config = dict(
    dataset='regions of photos with short descriptions (Visual Genome)',
    embed_dim=128,
    encoder_mlp_ratio=3,
    encoder_inner_norm=False,
    encoder_depths=[1, 1, 4, 1],
    encoder_kernel_size=5,
    text_encoder_width=256,
    text_encoder_norm_position='pre',
    text_encoder_activation='swiglu',
    learning_rate=0.00077,
    batch_size=256,
)
Rows from block 3 of the image encoder, named by matrix and row number. Rows with one number belong to one neuron. Each number is 128 + 32 x the weight over its row's rms, rounded and kept within 0 to 255. All counts start at 0. Numbers have three digits each. After the name is the row's rms in percent of the matrix's.
# gate: MLP gate (encoder.blocks.3.mlp.gate.weight, 1152x384), inputs 320-383
# fc1: MLP up (encoder.blocks.3.mlp.fc1.weight, 1152x384), inputs 320-383
# fc2: MLP down (encoder.blocks.3.mlp.fc2.weight, 384x1152, transposed), outputs 320-383
gate.471 097:092119105145111180152117183145158160057111094123137153123148097082130102114131150125088136118115108140191109105060148088133149129128166129114154180129161111141055114147127168123183196166060163
gate.472 102:136159166171123153140146115158098103088123087071134090109147104124148129155092152124119135124102170121144188121084098140186157132132121053178157117142170113076128125165112186119104125182101102
gate.473 104:153067108105124128163169104088093093090137134172130103128079170166054147124129177180111148126108117138086136137132101129111168171139114116112135150153105154095089128180091132144168139113139110
gate.474 094:104124109110108119118195099126130174174137167108122077151171117125075148115133138146076155118159127138085106079141157096109099093125141158164181112108126155166169162125117088133125152177122113
gate.475 101:129118103110146164173131114114172118135094102111095145155152112091137158129121103091150068160092131100102161112064174130049113091125102169092119134075123146123142127166121151168136136140133114
gate.476 104:188183143144107094129109108201151133067126067139116182116116184162131093117128088081120147144158156120149157063110084169146170050105157094132139099125112124152112146101122131124164147135181173
gate.477 104:175171099093132102132159117130101123108134185063173076152142148064119098154060088086160097123111102157074113124172143154152121125174174169132127084138128092109145092152084159132147161145168185
gate.478 102:191115122196158159093095158111137053099101148098114109164142124145174158101112164092130113113151116120142152131071130171094135100147168125189065130135075123147124138107141115080094146110194111
gate.479 100:186109155108143111196120084194132113086098162101150112175135051129109108117112157173132170147097171171149141142152129165154123142105089159099153116118174139140103121134176193077120171076123137
gate.480 097:119132101114108134125103136167128134090077170148112110180130171125134133112050122117130195136090125108060084190135076140138108106195121054158188163127129088185138120116163134184128202135169123
gate.481 105:139119119127149169104101116160116142136130109131188155079170200207100115119097147140151084109092170142155147155116079150120137165093129123118166117120134026149149128098129177145091119076181163
gate.482 102:148144160085165133092119109138101170150092137140095102208125111146124173186077085150109154101125155128132123107130146067098158091166109142107141094135159114160101146117183162147095104138198114
gate.483 100:147108149061153143137124122108147120074128153176108125168178109146137122168139162184175105128154107096134126148082096159122104157167066145122095128171179118115110112114146098161157150094173133
gate.484 100:085063154183159169162092157146159093125084139157088140087140161125156141240103142103131154158145101144104152101093142099171160137119148010148094131124146160110118172121146087096148128142127168
gate.485 098:082129138112158166104215167144097077143161068172129089160093160131084133096149133058146161111156160126145139184121128112069107208146129077081105070076142163106118164147115142145140197086109090
gate.486 101:164130162045134090115197118171082124136094182127144150095138100152160151129126092105200195144137180142093109157132124047141133119100143138124180165147126082124115139156107141149142147130083085
gate.487 098:166167085104127084149155139122170095107122110175139115086172105107127133165059164123112150147118172154154083202151110146151170130137045179128114169089145175092145204115161079167149152109140202
gate.488 099:150107095156139156151104073132078109072174119102108087106074147156121152109105172155162129111197116124087138058163108147085182150135143112098139173099154119079138136116098163137122085094118157
gate.489 102:126118073114121154114165130132065105114084144100164132116184153156147149125080043069107110194146137169086124141168130125091140160110148137142135139090164155132137124130159108148100124131137091
gate.490 099:105174164103180092129136139142143141059098155137122120152152111190081103128151122102141103089152119166102151156172098187107157078188094091163168168178177127141124170142107163093156128087177145
gate.491 101:151160141116155141157136191145123136080119140126117146121151146092108102090112164050098131171139134122153129162175119120114120096185155154148158124104138128126121194116113080110075108190125173
gate.492 098:116089094181149147122128167129185150101171107186124116131118172202134122133134143148172104129148091143108064117148047125081155168147097106155159153143113131184099155049146133108112128189095131
gate.493 100:119119138141152080155168154146106102099108126089103128112093117125141143118109145146099101122118161191139145094125108147062132120166098107137174122116089144099104145149116124094144145085106027
gate.494 100:083128100142163110140111067137132133149135107087171130139137150145094151119119172094149074092146128128129117127115173094155164150146109077127120100195096176129119064185085123182175104163166084
gate.495 101:125153114115118133177142103119126125147178135111131144028172048240148156169146150078149094207130100141097114153156176109190078120128184117172091110134146148181110142091138106110066118106124182
gate.496 100:147103126120171144176104098147133186071145103188055109138158145092149142131084157106112137123108110153096164123063133163125122185089138080093136105142148129140056122093136103153123122125100139
gate.497 102:145167107072189142090110162143080162110133103046103114135093059143104107124134157154074129137155125175147086109139112128113095178171129154174107093113140117121128201167135093120097146072208155
gate.498 097:178125172112070172043154152190130129109135087128107122199161101155162172116090050098115155118151113133102142087124103150125154169173135160121108127116120196140121163078157083109145093147155153
gate.499 101:135180063151122117212168116152124137095140106161087087133128115101103090113175108067134183117085113116136130143148164133126132136168174139180089116090114134138112175140148124175128138138140175
gate.500 100:124114100157103117128122124144049150099112167087120206116112140153099088143162153138159096166155124134171058164136151134091137164132115080123129074145138139069169151035091127107151172129114122
gate.501 102:198102137195190172101103153082129105082150127129073109106109107063151147137109146150145113150114155132130172121092144146078137112191124152163124184173123101075127150076121113114184172137125113
gate.502 102:081169118129183117149197160069103132119124127165127107146102105135180126126035118136098150114101110101153137164133139132104154161118089147133092072091129186090102199151142088124132171089144163
gate.503 097:091115116099129198151089127111110092141083104147148122141097137162109129162120137124135122126108159116147150136227127149135106184195112099139123115143152097123118123126105098118113133132144105
gate.504 103:156164131159128107148079139137148187139132096154094169052177158092169097114123105134121127116181176136137127162136124157081194129137128093092139136116183072123088136131157156143153132120138089
gate.505 102:132097096104182179078089113147151150070116061116016093143112094138110096111099112216148141125152176096139172157124116173154132166105190145113146147140117096165152158052136178171142176119184172
gate.506 098:160149185194163111122136144159154168144111142078182151204066146152097141135144116097134135109125094136128161171153089095075113146116131141098125109095091129163086115111111127120137167106140122
gate.507 099:166134167125167109118199139120106127151216094180182010071099091091122051230138081081148081093143090132101111102130138190101139102158130065088099089146144127090131166132125187126134152200134139
gate.508 099:135112124158162135132147132139078105145124140130132114083223128130113128108145169109083086134097116158150166116130175035115192106142168125110123131067112096183150190162108125190127147120124106
gate.509 099:120173127098121142061074150105165113105118138111103090138124063133118144146152151123122164134097150141119121136127081079158159170165116074158154137068121132096178140155109142146083165166158101
gate.510 100:113131149066122097148106120146133102180096113136159110117085195124159092032126152147114167123130122155138110122147199079144180133151129108131194136160110111156117175154108075126130090104084146
gate.511 099:106109139156132194101120112142140104144136065177150084090152124125155185112184125144137119078163098155185139098170081099103102158172137130103125132169138179179169154077131152113064175155153130
gate.512 101:172174146131123149143124139145187137122122065145119131082123150104124104079161067140120113078137161140112141124157133111095103125130150118083196071127131120112179148113087080162104124084124191
gate.513 098:090128109132131172168145166147125125145135021196094135156145169081171140110090162148142167084185112079120182131146129156073133125134127087106160069160138180142109161119135106156103086184099204
gate.514 099:083101137109149182147182089077158106102111081155108168126125134110117153145123089124149084117150079096100157122155064177096165132183185172138111112158095078188180145146134145090142094180136148
gate.515 097:118133120158201145138098106164117110090140125094144081138090132069101103133084084125167151082128055150097097082112110121057149139098088132151127206069128096150121109077072082163160127105133134
gate.516 102:141135132104110163104163114107125080080145114119125089168135105080104165164098236123059176152103097156140058132162089140194120158092150147115120141092168089073144146171134158148129131116072137
gate.517 100:166151118078127121164187129137092148108106130123141130124127170140140123137092092132094107100109147122152130143100170155125102151127079077086106132113112162166137145157101056019073141078053169
gate.518 099:087182119115082113106100136163141178102099096192118081121080090102093122096149170083084092181147130116111084095143157137135171130160086146059146143090101138135137120169170095139181158156175087
gate.519 098:146146136139147148145153122110119192166102157117185156172146135137157147169140126083159157091124139140186152161177120152102115094171108083095196104133160114116165106081117121144115088126165152
gate.520 097:105198163148107104096090134107146092175144149194139126114122066140133144213150129138111110110131125102107157097098101127131104078096171160147103149096148140139174153165103170134162110171154116
gate.521 104:127092102093119158167130164120168148116165095150127128110135139072102159123066184114119120112177078106165140105122116179145126172104123096130129120113122107108140128142149136117118159184128137
gate.522 100:134122133146139142148149112122126156153156054110172096084168121094156120164107148118136099127103152161156184105100161112114193161125161102148136129101113133137177133088187107092130128155165136
gate.523 106:174110106155143172084181108221103137143158133077092152084156164183081116134115110068077146129134112127129154128135122147090067119097117167083106157125130124109145111079145071164130137097120145
gate.524 100:079127156136095138113136116144072131134063162156167146137129154168122141140182094128154122143149161154104088108112139133074186127157138070155132168151093091119149067111128109121123120130123152
gate.525 099:115125122093210130137158079141168164092181122120129125106094146136113138133083110098079051180149132161131182134049071138095181096164085079116191111150140092114054095137152111133089090144164110
gate.526 098:132078113158157170086134131130134123106138103142152157109130107106154133119030130142171111128155069127169134085123077115093184156139173141155120112117175123078157136098135091147119181076130173
gate.527 096:142112106108131144077154139169131139148080109140110134100088135180143133134107156142063174108106096135131161149158121130137148111163097125161125051085152166136110141191123148142081127134129144
gate.528 102:182162175190150066099136130176147122109110119109103039116110153083081119145101156075092128212137124205160166115116109056115115093148143181126160143123116087152108184070109125104112168128188108
gate.529 103:130142162164120093098180153150129090124098134091096052157150098085139099113102132136095086103107108105154109201157100114128146103119118144139174134111099106100131137073108100085100169146132126
gate.530 103:085123090167130118174130160115177063121152147157174202086144127129143130089125152127124146105148131131111113091139113077087198146140120154183197142112134148157186149119120097079072150102128114
gate.531 097:186139129087159092113102052097160109162138127166147159135164087219073115122138102131082106171148143104165095123113131121135109117100103171171136162151096081091163153178107127057117148141080066
gate.532 104:173163112128112137084119101183127149041131181191114190134110152121122147130115146114122133077175181137110073112150058106121204135148141111161224158085149083097127127114206131133145125098121105
gate.533 102:168124143133103089114128136139152136177104116133128137122154113126121130193116128102084102073116162131093105094096134151145138171158097111157104099100075110051144173152125111141117131172147132
gate.534 101:136139139143131108149078115158170042097122114064174088131158169089122129104086117072082146094084085134100147049075129172128153120133170095189070084108048123089195114124146113100096123042102163
fc1.471 095:144153116077174126093121107103108141090138117110131087135166133119171097138081178155150126142112169173135074148092159153150148101142144098144110093083169145096191161182159154153164051106140167
fc1.472 101:145156105125199127085072142119116118064159071099087092134131094118145101151155153159150182117108118124130157106125210159133122153182187143132136175154113137121139135094165109155201110093161189
fc1.473 104:137138076090144117124095148117157144128177155152162115146148140138103138099141110098096159124100127121148184119119130140134155086118113153118145170123078150142095102131109195097104133131082159
fc1.474 095:037164088113128120117139162132147102114146131168071177134126115086150202160055155134077145126131116063109128193123160176146155088140095175159125111150138117146105106115145115147100153057099164
fc1.475 098:135124053115091138106099191125148108112134158146089122122120123067127150144091093204146070082149177138144138165146124123166116102148127100153139085114195143112218109174049150132091144133090106
fc1.476 102:140129086153153153137188129085141159177134118155116168132144136090203128097119143133130109094128084129104147090145055138066126113095142156146156217159161124147076183095138090130174097164148080
fc1.477 104:160162144138064103174174108081146144142136108136129194112090164128158136108143138179117117101155092064115096157134135113099106134156089111152101041173082106122138119168101158121030125142162112
fc1.478 102:143128090120123161104181112053123165185103175114140091144131126106088092103102123095148105114146144106120132182124150152118106100156051131162164089097096101198164099061139128117073180141135123
fc1.479 101:090130110153130110138118172114154089132118154062095091130162169121108097078186118135115120094134143086152129114065124057093196137055118090160100120094149147080112177180122125102107128143089145
fc1.480 098:168227107177159106134187087129130118106125158100088100125207135151148096116171130068113193195088076100124096100082185141138135111124200098128086162082085066149123109079174103118081147151162152
fc1.481 104:137076161133139117146087176144134129126137175160144128186127114144183140168125128136133113172110076168155084159134128143130107113130097100147134135129115133173148146138058130141115127099137149
fc1.482 099:096090124131096131179118116080151098161120127142127100087124077120167115157124127119116104117125175078145115128100096144174085168135136189100163106131128123112152139124088141123120132095117134
fc1.483 099:102106105107171143158053074125124129104153112105131142165106052183113120128176130118180159132149143125095118103097151182101101089151169094137176230119196100090174143146196155128158128141138079
fc1.484 101:160107192161145101088086120178137131143160092128082139049164066163152116116125152125129062096064124144174176147126176143116104146062166141136083153164125178122161185106103124116153165158155072
fc1.485 099:076126122127088071154142169112124158158160137129089058166137212077105080138097090121151138142146146158101104148195140189160124122126137164145148113092134075100107170123185125083095109151138162
fc1.486 101:152118158122112102156177174090133074132144140124135051111119120186082060118155082113184083118108130085086138150132150150146105153157039099141143112213119121166118144119127114113144089166101143
fc1.487 098:104115097161115124091134102136153123099130076133130142187148108073121139132130119176163136190183135164130111118108053150135217098124142130132129154101174114150128137184152170118116140160116162
fc1.488 098:127094119129109161140158145119137128110185116110130121160150150107074141086153106188094138214200144196138146124133137148127088148027168112146153141142110149123086098103126090107076115136097133
fc1.489 101:162189172119065134118056156105118118149139084150202142157120169149120097127122115099147091126169069133182118122162079153126121093123175135183147095124089073117172140116104148109158191179117156
fc1.490 098:091129156111199105201178091138105096147161085114157124148150043099142121077171102063145131112148144135165088111102176114140199089152163112126127115136094117133150142146158145160103179100166205
fc1.491 103:122150132127123099114134107108068172127131141149109092093120160101121076161096147094097112149078180149148145155142189078134087094094067155122138071073079163115144094151093100104121123130150092
fc1.492 099:151130160076134126077090159126179189142195111162149100144162103145125124085115137087066122143171083166158093072184181150173081141114122149154167127080096085073120099165108134162098138116179174
fc1.493 100:146155173127106065102098103178111139070081118127172119177103158114098123113123151178142093148148103120127103047120122153091125114179138170079127166125122101049057105165178173174127116166143125
fc1.494 102:135202123112087065176152072122090147074176088127087144089161134108152131160148121109090115147177078166104116048092115118127145163105112082139146102143117175116130127140094107155109136148159107
fc1.495 100:144156121134159137148091129117148097158116119079146186106166126079083036117136115149109120117129081116129105147117138107140131163113146168103093094137123121110109126107117150113147180161109105
fc1.496 102:188123117113148115129164104134122119153145077143153103165153113170168169123119118109093112141133179081180163114091058124121172085157142097059156090146179188134124178161178136133143099146117137
fc1.497 101:141121086124162119103155096157052113119135082066069150092154148154057104093135199142105155091204153148128145167104109216130125088109188114042081136104076087103119128106132138131157124135112167
fc1.498 096:098125058110131158125122100142126134147104157146109129101180109136128054113066189107119191135130167109105112175118088093181180115148120097088144098150192108156118198144167159123114152095141133
fc1.499 103:096209130155096160093099162106115164116151091180106103158088114181111126146116080112114094146146079107144078146180148098145157109154163067201124094131073122107173191123115117106070117122144141
fc1.500 100:133065065109087172091100161140102111137147144116125149169126158141137158156166169090117087103112154091097127103247140109060117136145133155152160109088171063164121159097128162089163172087112116
fc1.501 100:152177172107091097098165093088159088115176161127123081125094145076144075185105087132111087188155068151093156113180139173129143151126103129127134118104153119097100129124118184130137124120151178
fc1.502 099:104130139190116139130091116133138141119151112096050077115199139161122084132136132111097150090107160090122120184115105077109098100151114148119192091109189134117084102078093110181143155173106115
fc1.503 098:061147189154109155114141078109134090119119128084178089123108163100121103097127097076213141154116081138146119097152183163115138213144100104130128066165142155125155115111132130108153084116107099
fc1.504 101:165115133158118137172105123124098135168110177153115111099113203164090108083092092143123153169132095132182097116190149122141099132124136121088102091104088105122104155094118156144136131150163213
fc1.505 102:088099159128115149128104146086198148117097153088080097147153119144121143156145065140187146085127163152154158127180172122090156148131129098151113210123078183176149140133108136150106068156119172
fc1.506 099:129116095153128146057147115131135169189109134195180095111082101081121140158109157107114128117147095139130138110131152186166077111163180123125167110091122102093114133095073064097129138168168121
fc1.507 100:099099142161157167148082201098136095123125080103155092158113150157112113112134140153055122172137081178202142166132130120128074155152162168106107096075147087048120178143102076108093119137084122
fc1.508 101:164112139118176146126115077119158121124147083110094119114133092143131099128142099124153109060147139145093114096144132129140087106133113192116116151135109105113118100126146120116128111150167120
fc1.509 100:134110160079138115052112125168144088134158094148081108154140072032115179148100120166118126159088169130122152116126109080143120159096186138079141149111100164095064168126097141114136114171110102
fc1.510 101:125131112103133081104168131148120116110130108079142125135128154130135085097189068143124144164121086123130173150148086178108151170147108111183133095127144113133185134128104155164102094169087168
fc1.511 097:173141119113129179158092128111119054123119118124105094160128111091229167131086216135161103108095093119160100107136095133147094077136145127146127173114150131088074087105153162133106151180126127
fc1.512 103:172101122129166155196075169159163076142120137151071128090136122129124075183153119128099182060076147171098134130135105124077121160111104128125138134167136087114094130159083204146140166118182112
fc1.513 100:076115135066089159146099089119155099213155092109132126117115115141144110112165160197077135126164175157151155107109135080172190192113099075129111133115105151120100120092086162136195111139127054
fc1.514 098:163118120144117170185118157115161115144202121226147124105191079095186145109073130115149147088163109106080118176089119117106079144123119111123144078196129124095119136167135133148153126117170153
fc1.515 097:124162174114139094112109126131161163039159116151096124119143089105085156132154083133121072130188109148188029060099180119172090151172110129122116169099153169120181097198145136138084101132136153
fc1.516 103:135098169154109142065133198183104134129149127107149115127058096162090144138133065108104188133166089146102128126174168127112110135114104113168123158081112113113169093154123102114063165106123111
fc1.517 100:144124108150141114069087146188153131063072159086092150137184092168056129161188118124130152182098111166135190158158134087106117090142119086156141111183140138109115152085111115107168142115138078
fc1.518 103:111049139089129133140154152063150070125116114104157163166146135091093128133146123171142128104120093160085152107085151172096128102171107192100137114139132121103093166125177091111141125101146212
fc1.519 098:115118176135139133150140141139098167116165136111113140152157199141125155130090180134148174102093193118079068124148110150124138114138097117143137151177165142119139147121156154120110102207063118
fc1.520 096:148126124158133123133163102130139128157126107130117113181081119113165121147156127116152113079171135099076063151173152149087106107153127147106132113111132066111091136188170178089121183160132103
fc1.521 102:136081133136118156164072143124167162098105145135109177128130128142165208136101165150225164120111164135156070072110106146102119146120134111123115147159133233058033123138116148126134168121151104
fc1.522 101:121140104079133170088115178099088111150180151108122138160138127154085097110145129153158109104122097186137059119181081135078120084114141204123119116126079177125168139168078126081169229179145165
fc1.523 106:125112175120180111155109140099144109085114165107092127095147118124179126161129196113148126157086133076092137101169154126165128162105123150110124155153192119053088146105099109136141058160098050
fc1.524 098:147160121113147167123159123135152109098135152164114088143093163123170136178072040143106154097099098086150092085130045119134130133116101110160084136087180113136162161113138221119118128080151080
fc1.525 099:133117083138099175106101127163133144103103153094108138142116101080103134096158167184167160123123101132133110103153150127109125152150094092105134095098110129125062151157070136140146082136121098
fc1.526 097:157153107124156128161193174105116136143085164053130157115158153114109172152180097122140168131143134130170085144104167115086076171147147127117185082162117104160121075141174125093150104124087096
fc1.527 096:186193115195123141120117107188136134179117125067100126118160081090196088149139140087155119118103148140097120073128189179127130162159151071164140154137149107083136144147119127159160127149119077
fc1.528 101:067113123139146057157108186122122153173163050093135136116121136111129114153162119097140063191125136226155177060124183140135104142112162138194146126112172187116123102110152077156122126140147069
fc1.529 104:127131111181108171070134090112106181126087144120182137139156179122125102133100139076139117179060154164170133152089149112113179132153178139132138115099141150165128068133120132121081073050153085
fc1.530 103:124116156149139146092139190073083116156170092140127141083173187156135088127092105146106101094094139097102139157153096082116194095140092174107130093112073048123079080165153195100128184154114123
fc1.531 098:159159155080145108134165108142124126131121117072077128134139106129088121110161153083123129128142128132139082131169135112120197052150123055089115113096119121154097207080132095158180134151141115
fc1.532 102:051147159085118147150101105197085135099148161087156116176149101157117140148186152142165088117089085166090180131156147142075148146163126142160107112132113124116155091155091181150116112091083084
fc1.533 101:062211151136098115073078166129121129088164177105138120132153202142133092109124126125120127109129117131143107156148154136121127120128131113124072200171139115083082108154195100101143118124159067
fc1.534 101:121051118183181121104114107170143137114121180179058107137081062127137182117129121090174155110082111188144123106103113134127152050123082172099086132113122210143097155156104144141150108147094157
fc2.471 095:164190114129155134108143155164113104133199123143064148105136108111159106128090116103096119120067096104099164124153182091104078117111138045122099167113109195168187053139135158156030135069142185
fc2.472 101:108158143141120145167149151150136077177106137135109112100107174097126131070104122156133137197111127160148054088121143125071212115073123188156078158121087214207101140095061123122163137155164136
fc2.473 103:062129116114142130121028149100152102135105163101116096203128184177151131135138113184162140125087145131094113081169116138141114141152145164095118106177118120046141100171094120094182091156106084
fc2.474 095:090111169105152151098090185070154151173068156110112169142133131116159145126138131129151170146113183156137142112178195164204141111148161115072147112153136107132087068105095109161196051067150080
fc2.475 100:112105185158108089160127098111128135102137090083112132093139149057079169087163128163127100140164135097153130084150126158138147092139121159139160105096154087122045146084211108131145098135153135
fc2.476 102:188130119118144145099142163118118173044142126125054114118138187139142088187154176080115159123145155173083123090148232140125085129098129148134150185105097161201105078173150150143131060109121160
fc2.477 103:115101120137092183149107135107142062079093165147138158140115128097086181122119101107089190091141137128136172158104126124084159078170165189148079164133089085121200132130146076135098153117135147
fc2.478 100:084139162125126142183168113138138152092137172100114167129162105122059113135126095089161139160149124140101078100138109166086138214174146102114131152169127113063167162130107179167137111118194134
fc2.479 101:167148162067132160132098103106060091054171099119129161113154131152091118084123129193116120079171167094151145148074083162158152110134161094128081102088189156160137112163164137117136104163128107
fc2.480 098:033138137065164151089084125145169093126097149108186115166146140127105096131161110183146127141149143130164099070105140112169128166131132116089145166070193135074133100137157083115109128140104091
fc2.481 104:120157121105132170176133142119100129071099147144149165127085097127136105121126079133101108173129102036161097090158096102138177147167131132127185172168118085076142089106144138144121126091125170
fc2.482 102:172132127133126121110151093148117191117141129123100102156147125095128112129121131124095131088111126138132158138160099074120201128115130101093117103096074115108156162144147116164171139115144161
fc2.483 100:137154160118173123064106086107139126116148144151111131134120120197154090116038135084105099116138124148128087133132123092064139102122130134134110160148174146153155148115105153127111089134124133
fc2.484 102:122125103167184149091148102055178191124163165103134097127111167130123138163099151090085164108091074152158139147120156112094086139071109134165088159127110088130087077132116102090085061114113123
fc2.485 099:165203151171100137093084109168133076160137141160112180166093102124152174155081144176118143115125136148089077127098139158143107122158090114172124070109164118136158135139177119162146152179126137
fc2.486 101:159112124139130180202106165090125112124106135134113130153154120083174165177065148118157101171114053156157155107120142094170134129140158142108134148101127181120090129170090150160100095103112122
fc2.487 097:183158135111119131082117113153137148108131129082124110158112188126219175135155085166115100111146150122171129133121089104130174178147136139167114126095158094140151079149131126125138156101104070
fc2.488 098:136122143109160135106099114110144125095111122115096165151149148150094169129153073149157124099089154106134138114185094185122172101072116142117114115131155194169153140152106073129117108140133095
fc2.489 101:145167099126172136078170126092142150112130074166149133069086134076141131148138119090061093091111071125160162130112103100140150093087158134125139101128138085135113105117096151159170084125143127
fc2.490 100:064145111100133118118106122174102092141094084148158141094106146115147077120105147143129135167131096151128127125146142113163134120171121179113169121160130140095143093135141131104081152130133176
fc2.491 103:145101147173152133135115187090143125116107123068088149147074103110118167074124111140106130131127087151106080160143154092175114149144126097140086132149126195123141109166120119099114109057118157
fc2.492 097:156128139140116138079134112130139132132126169140104110166105180138094152101144075091169149107122158104147131106142116138131117155111151135085138191194115132183099156114096103122080192163149122
fc2.493 101:172129112159112135143122089135087145127167120135172138095164123145101072146172106099157138143096136090095125154154069118148157167133193146166122151132155136139114092123127162057151133141128147
fc2.494 102:156198097158150116128116136144081203135140096109110195075125130076088177139160162089043124137101126093113121103108107087108131168179129102145136177072108063106115126116090188158155164135173135
fc2.495 100:145133170127132108095087109111083101131143172148158111093126141133099167100096103124107118156124061105156156061024146066135105117118193164193183169126147087100107134170148128088098096165125152
fc2.496 102:151116092080112141109080161162077130151145109160109140176127082150131105126081137233102134136120132101118170082132101172069117090122146146093124139096124160091161121131120133065142068108119124
fc2.497 101:164176127083156184184123158176147166160145123203120114145102090148166145072169137132120173095139140170143173133175108164065127085102104173101138205124041137139187089152150163088117100091138111
fc2.498 097:150136173155119167138161176160087129131091186092177109083130113087167113119162093090122119150151158127098145176137130135100157108113132127155072103205094168159161149156125122106105090122140078
fc2.499 101:199151123157121154128135124129108106124081133107079069100092127149139110142164186144104126071146098114114169116119204096167173096122165160178138099118151134139088120134197139203129116131124167
fc2.500 100:097101068079133145090115095169087098076150115110119114104090117115077178100101131125128082113095091149109103189093150154111128145096142113085132140137078099151048132137155128095053123127094159
fc2.501 099:115142106152069118086160146127143186146120148077087146100172155136083072145091089179161116105107090074137095125111107157148155084147112076141129183113124086130130170170197109190107140139130086
fc2.502 100:142199140130088153141148138146128156137152104119159100112109163170115143153161171156159096090070127131183151129156084140129148140120137089104134139126059188184121072127118164127156147087094128
fc2.503 098:086105157097153101114121115076102101100167130117105102179157139145138141132086149131160054103151107152156132081101135107198122178105199092103100074118172143089137167133126104140134189140065173
fc2.504 102:085190146119140107177155157130161200140064099137124104087113121127112161125144161170099132119187105049159098136112173124197110164196130163145150132158125064139135103077125060138136102094135169
fc2.505 101:124189157208060116149177102113143093135143134126151105126150093133140128163144114103117044145103109178156191179119056138150132104160166119170171063116093105111160074091073085133079114105087084
fc2.506 099:110114168158132133147127157135096118136122106085118092150209160129165132122065131102133161111129157074130110152105142147127143081125112108133114112123107128119145130080148073115083159129189095
fc2.507 101:079117116118109122132113156121103109191119110082158120132135105121157187085084155155156126091080135103154129094090138158036090110127065109082118075037128158120155159150108125152102166105132085
fc2.508 100:177150162156124082099083090134111120155132173115121122193179142159115174112127091073130120109117133139065102096148141138180061105128124136171135117105131039075142173108091170162142120094207128
fc2.509 101:095164151106098101153141138111030086142122124112094154125143137071112254147087129102103156087121056111173064156139182107148127103093091121161186144130110105068086126112180110066148115144153160
fc2.510 101:113138129117161169084174145105096107080175106111108092138145107082035184110157112112115137132137093202094160128082126150175050131070225129142165142150101151087064185158116134103098128169152137
fc2.511 098:125133128162152153102129147118086138108153166161141152150129165125139129110132150144187124146106103085087128134102093108134118094120109073158125123171107154164157149155164109169097129178102158
fc2.512 103:124062089099183108060095122062175125144086074157123125179174119099111057186078107054193085153106166154142119141131139176136145131077137148126150154175048055143130151082137137094128159132126110
fc2.513 100:171128067097105172122109147111174105102149103163107096189100142062148142120115113134083131130179113119096038193036140122090216104139158077088146132117159088082146092055056107194093170117170128
fc2.514 099:105135067156098111115117132134143129121104112097125081159146123204080152163104129103100129121139097142100089125127173136133130123121125105134122079125149071092121096140147124164111137121165085
fc2.515 098:151088039134187153145159114168088137148100133128106156123100096108136022162151069147145182125119150157112145104115110159134095149113148178083102160139132123131144163114119167069122105156147109
fc2.516 104:194140079133100153160150158119173096150095113128165163118098141098099110162125121135140075075198108111093174132108139129166132134171167124139133158072102102116159150094110102179099119119177109
fc2.517 103:156087130087156188123110071133164119160150077132118125146085141185109083176107175123148131130156149097133102119149144131120141116112118159138111084085051173148121155126128101156162116193073155
fc2.518 102:093112090126106094133177104129054163134081108123094190178125089056155099148091122141144137161104162118167122100129132128138154197161132154073148160139091116126091121096116155050071073118130190
fc2.519 097:173120129110078103161141204128137116085106130157139082189142102174114139135082100080104152122139113132140148140147063165087161126114136133078169115173070092148139104196111075111108107100139161
fc2.520 097:100132190149087076116165158151092163152158101097115130121128138100118120096132109159127115152175129144060154136064136122105122126159115049090108107140165072123147134092105133101118121138075087
fc2.521 102:126091127172116173129097186070144076123090148077148070161139178114108131183171154077136110106158112160105116162133114110136169123131142140124165187187142134119151130098114078101131169177126137
fc2.522 102:134056090155147153091126147107120141191106133084106180074161150113143116145151122122101109101151098145107181191086146113129074126154151117187083087095127133104133072118137137148162157203138148
fc2.523 106:144170105169094164096146103137126101174153159131118189155134170187120111137067077154181150101138092145119083090160182104191094131151095090094154111115184162101118125125153142101125167134108137
fc2.524 099:117082109113138144046061121136113115111154140126133192047126093100112157137083149107106061150114164068082088142100122118149096112136124104118172130110170130139173084130166106088144184154141210
fc2.525 098:144132095117195109157072132146137106151178166129132101111161122147110030087117111164127121137148103100160149132105107141064103118050140155151074127128181107152133193095176079156099130134172110
fc2.526 097:118138188184095179169153152172121089196147106111147091147137166110093121108165116146108110148101127123104128113119122085153109135094124152141180170110088128103064169142123133143080109055160107
fc2.527 096:109148116133167160024114158162131130147173126123085123135103124143153203127149108133132143129081179172151148118134127117098100124086084116158139111146147085123150063155126165186174102159099130
fc2.528 101:184119125107211108110115125166128108101159118075083124155161138099132099064122134131100107049124121152149143095070186136133088129170174131136094230121114156114136096149096169119125153104075120
fc2.529 102:145093123110106119130131123083074129085172131084120118161143087098164123102127145099101051160154111136136171132114090073094112095134139074174109123131111136160190106122125113100150105117156077
fc2.530 104:205156108125171133140204123149209155109125133087171105139031168136122138147108072130104142182135192123114104087118105111167146145124164142148110127154101170147162055111124107156088092196162123
fc2.531 098:157120151077112121173079115130140205184166107137148126138138068095089100155171123161120102157146145138098097115153115088136143118164159124130155160117110135119166095076101168087119084028173085
fc2.532 101:080146119162105090141036126196141131065184176118075091138167051099128134164085127145123141129126098119078110081091134102076180159099145191113095062187117096095154170125142108162141117148109129
fc2.533 100:159119108105105083079095105148141171159134112131122109166128086163112158150127147083196138127161094153091192157149172133190096137126095055175086108125126092114125150131073152182113117161112112
fc2.534 099:118187121127198079140156085107128098119110086189157120150092112100143153102102147143107170148100085140100148132074111148129110172107110137141215172118153160135141141069114129152104145149147147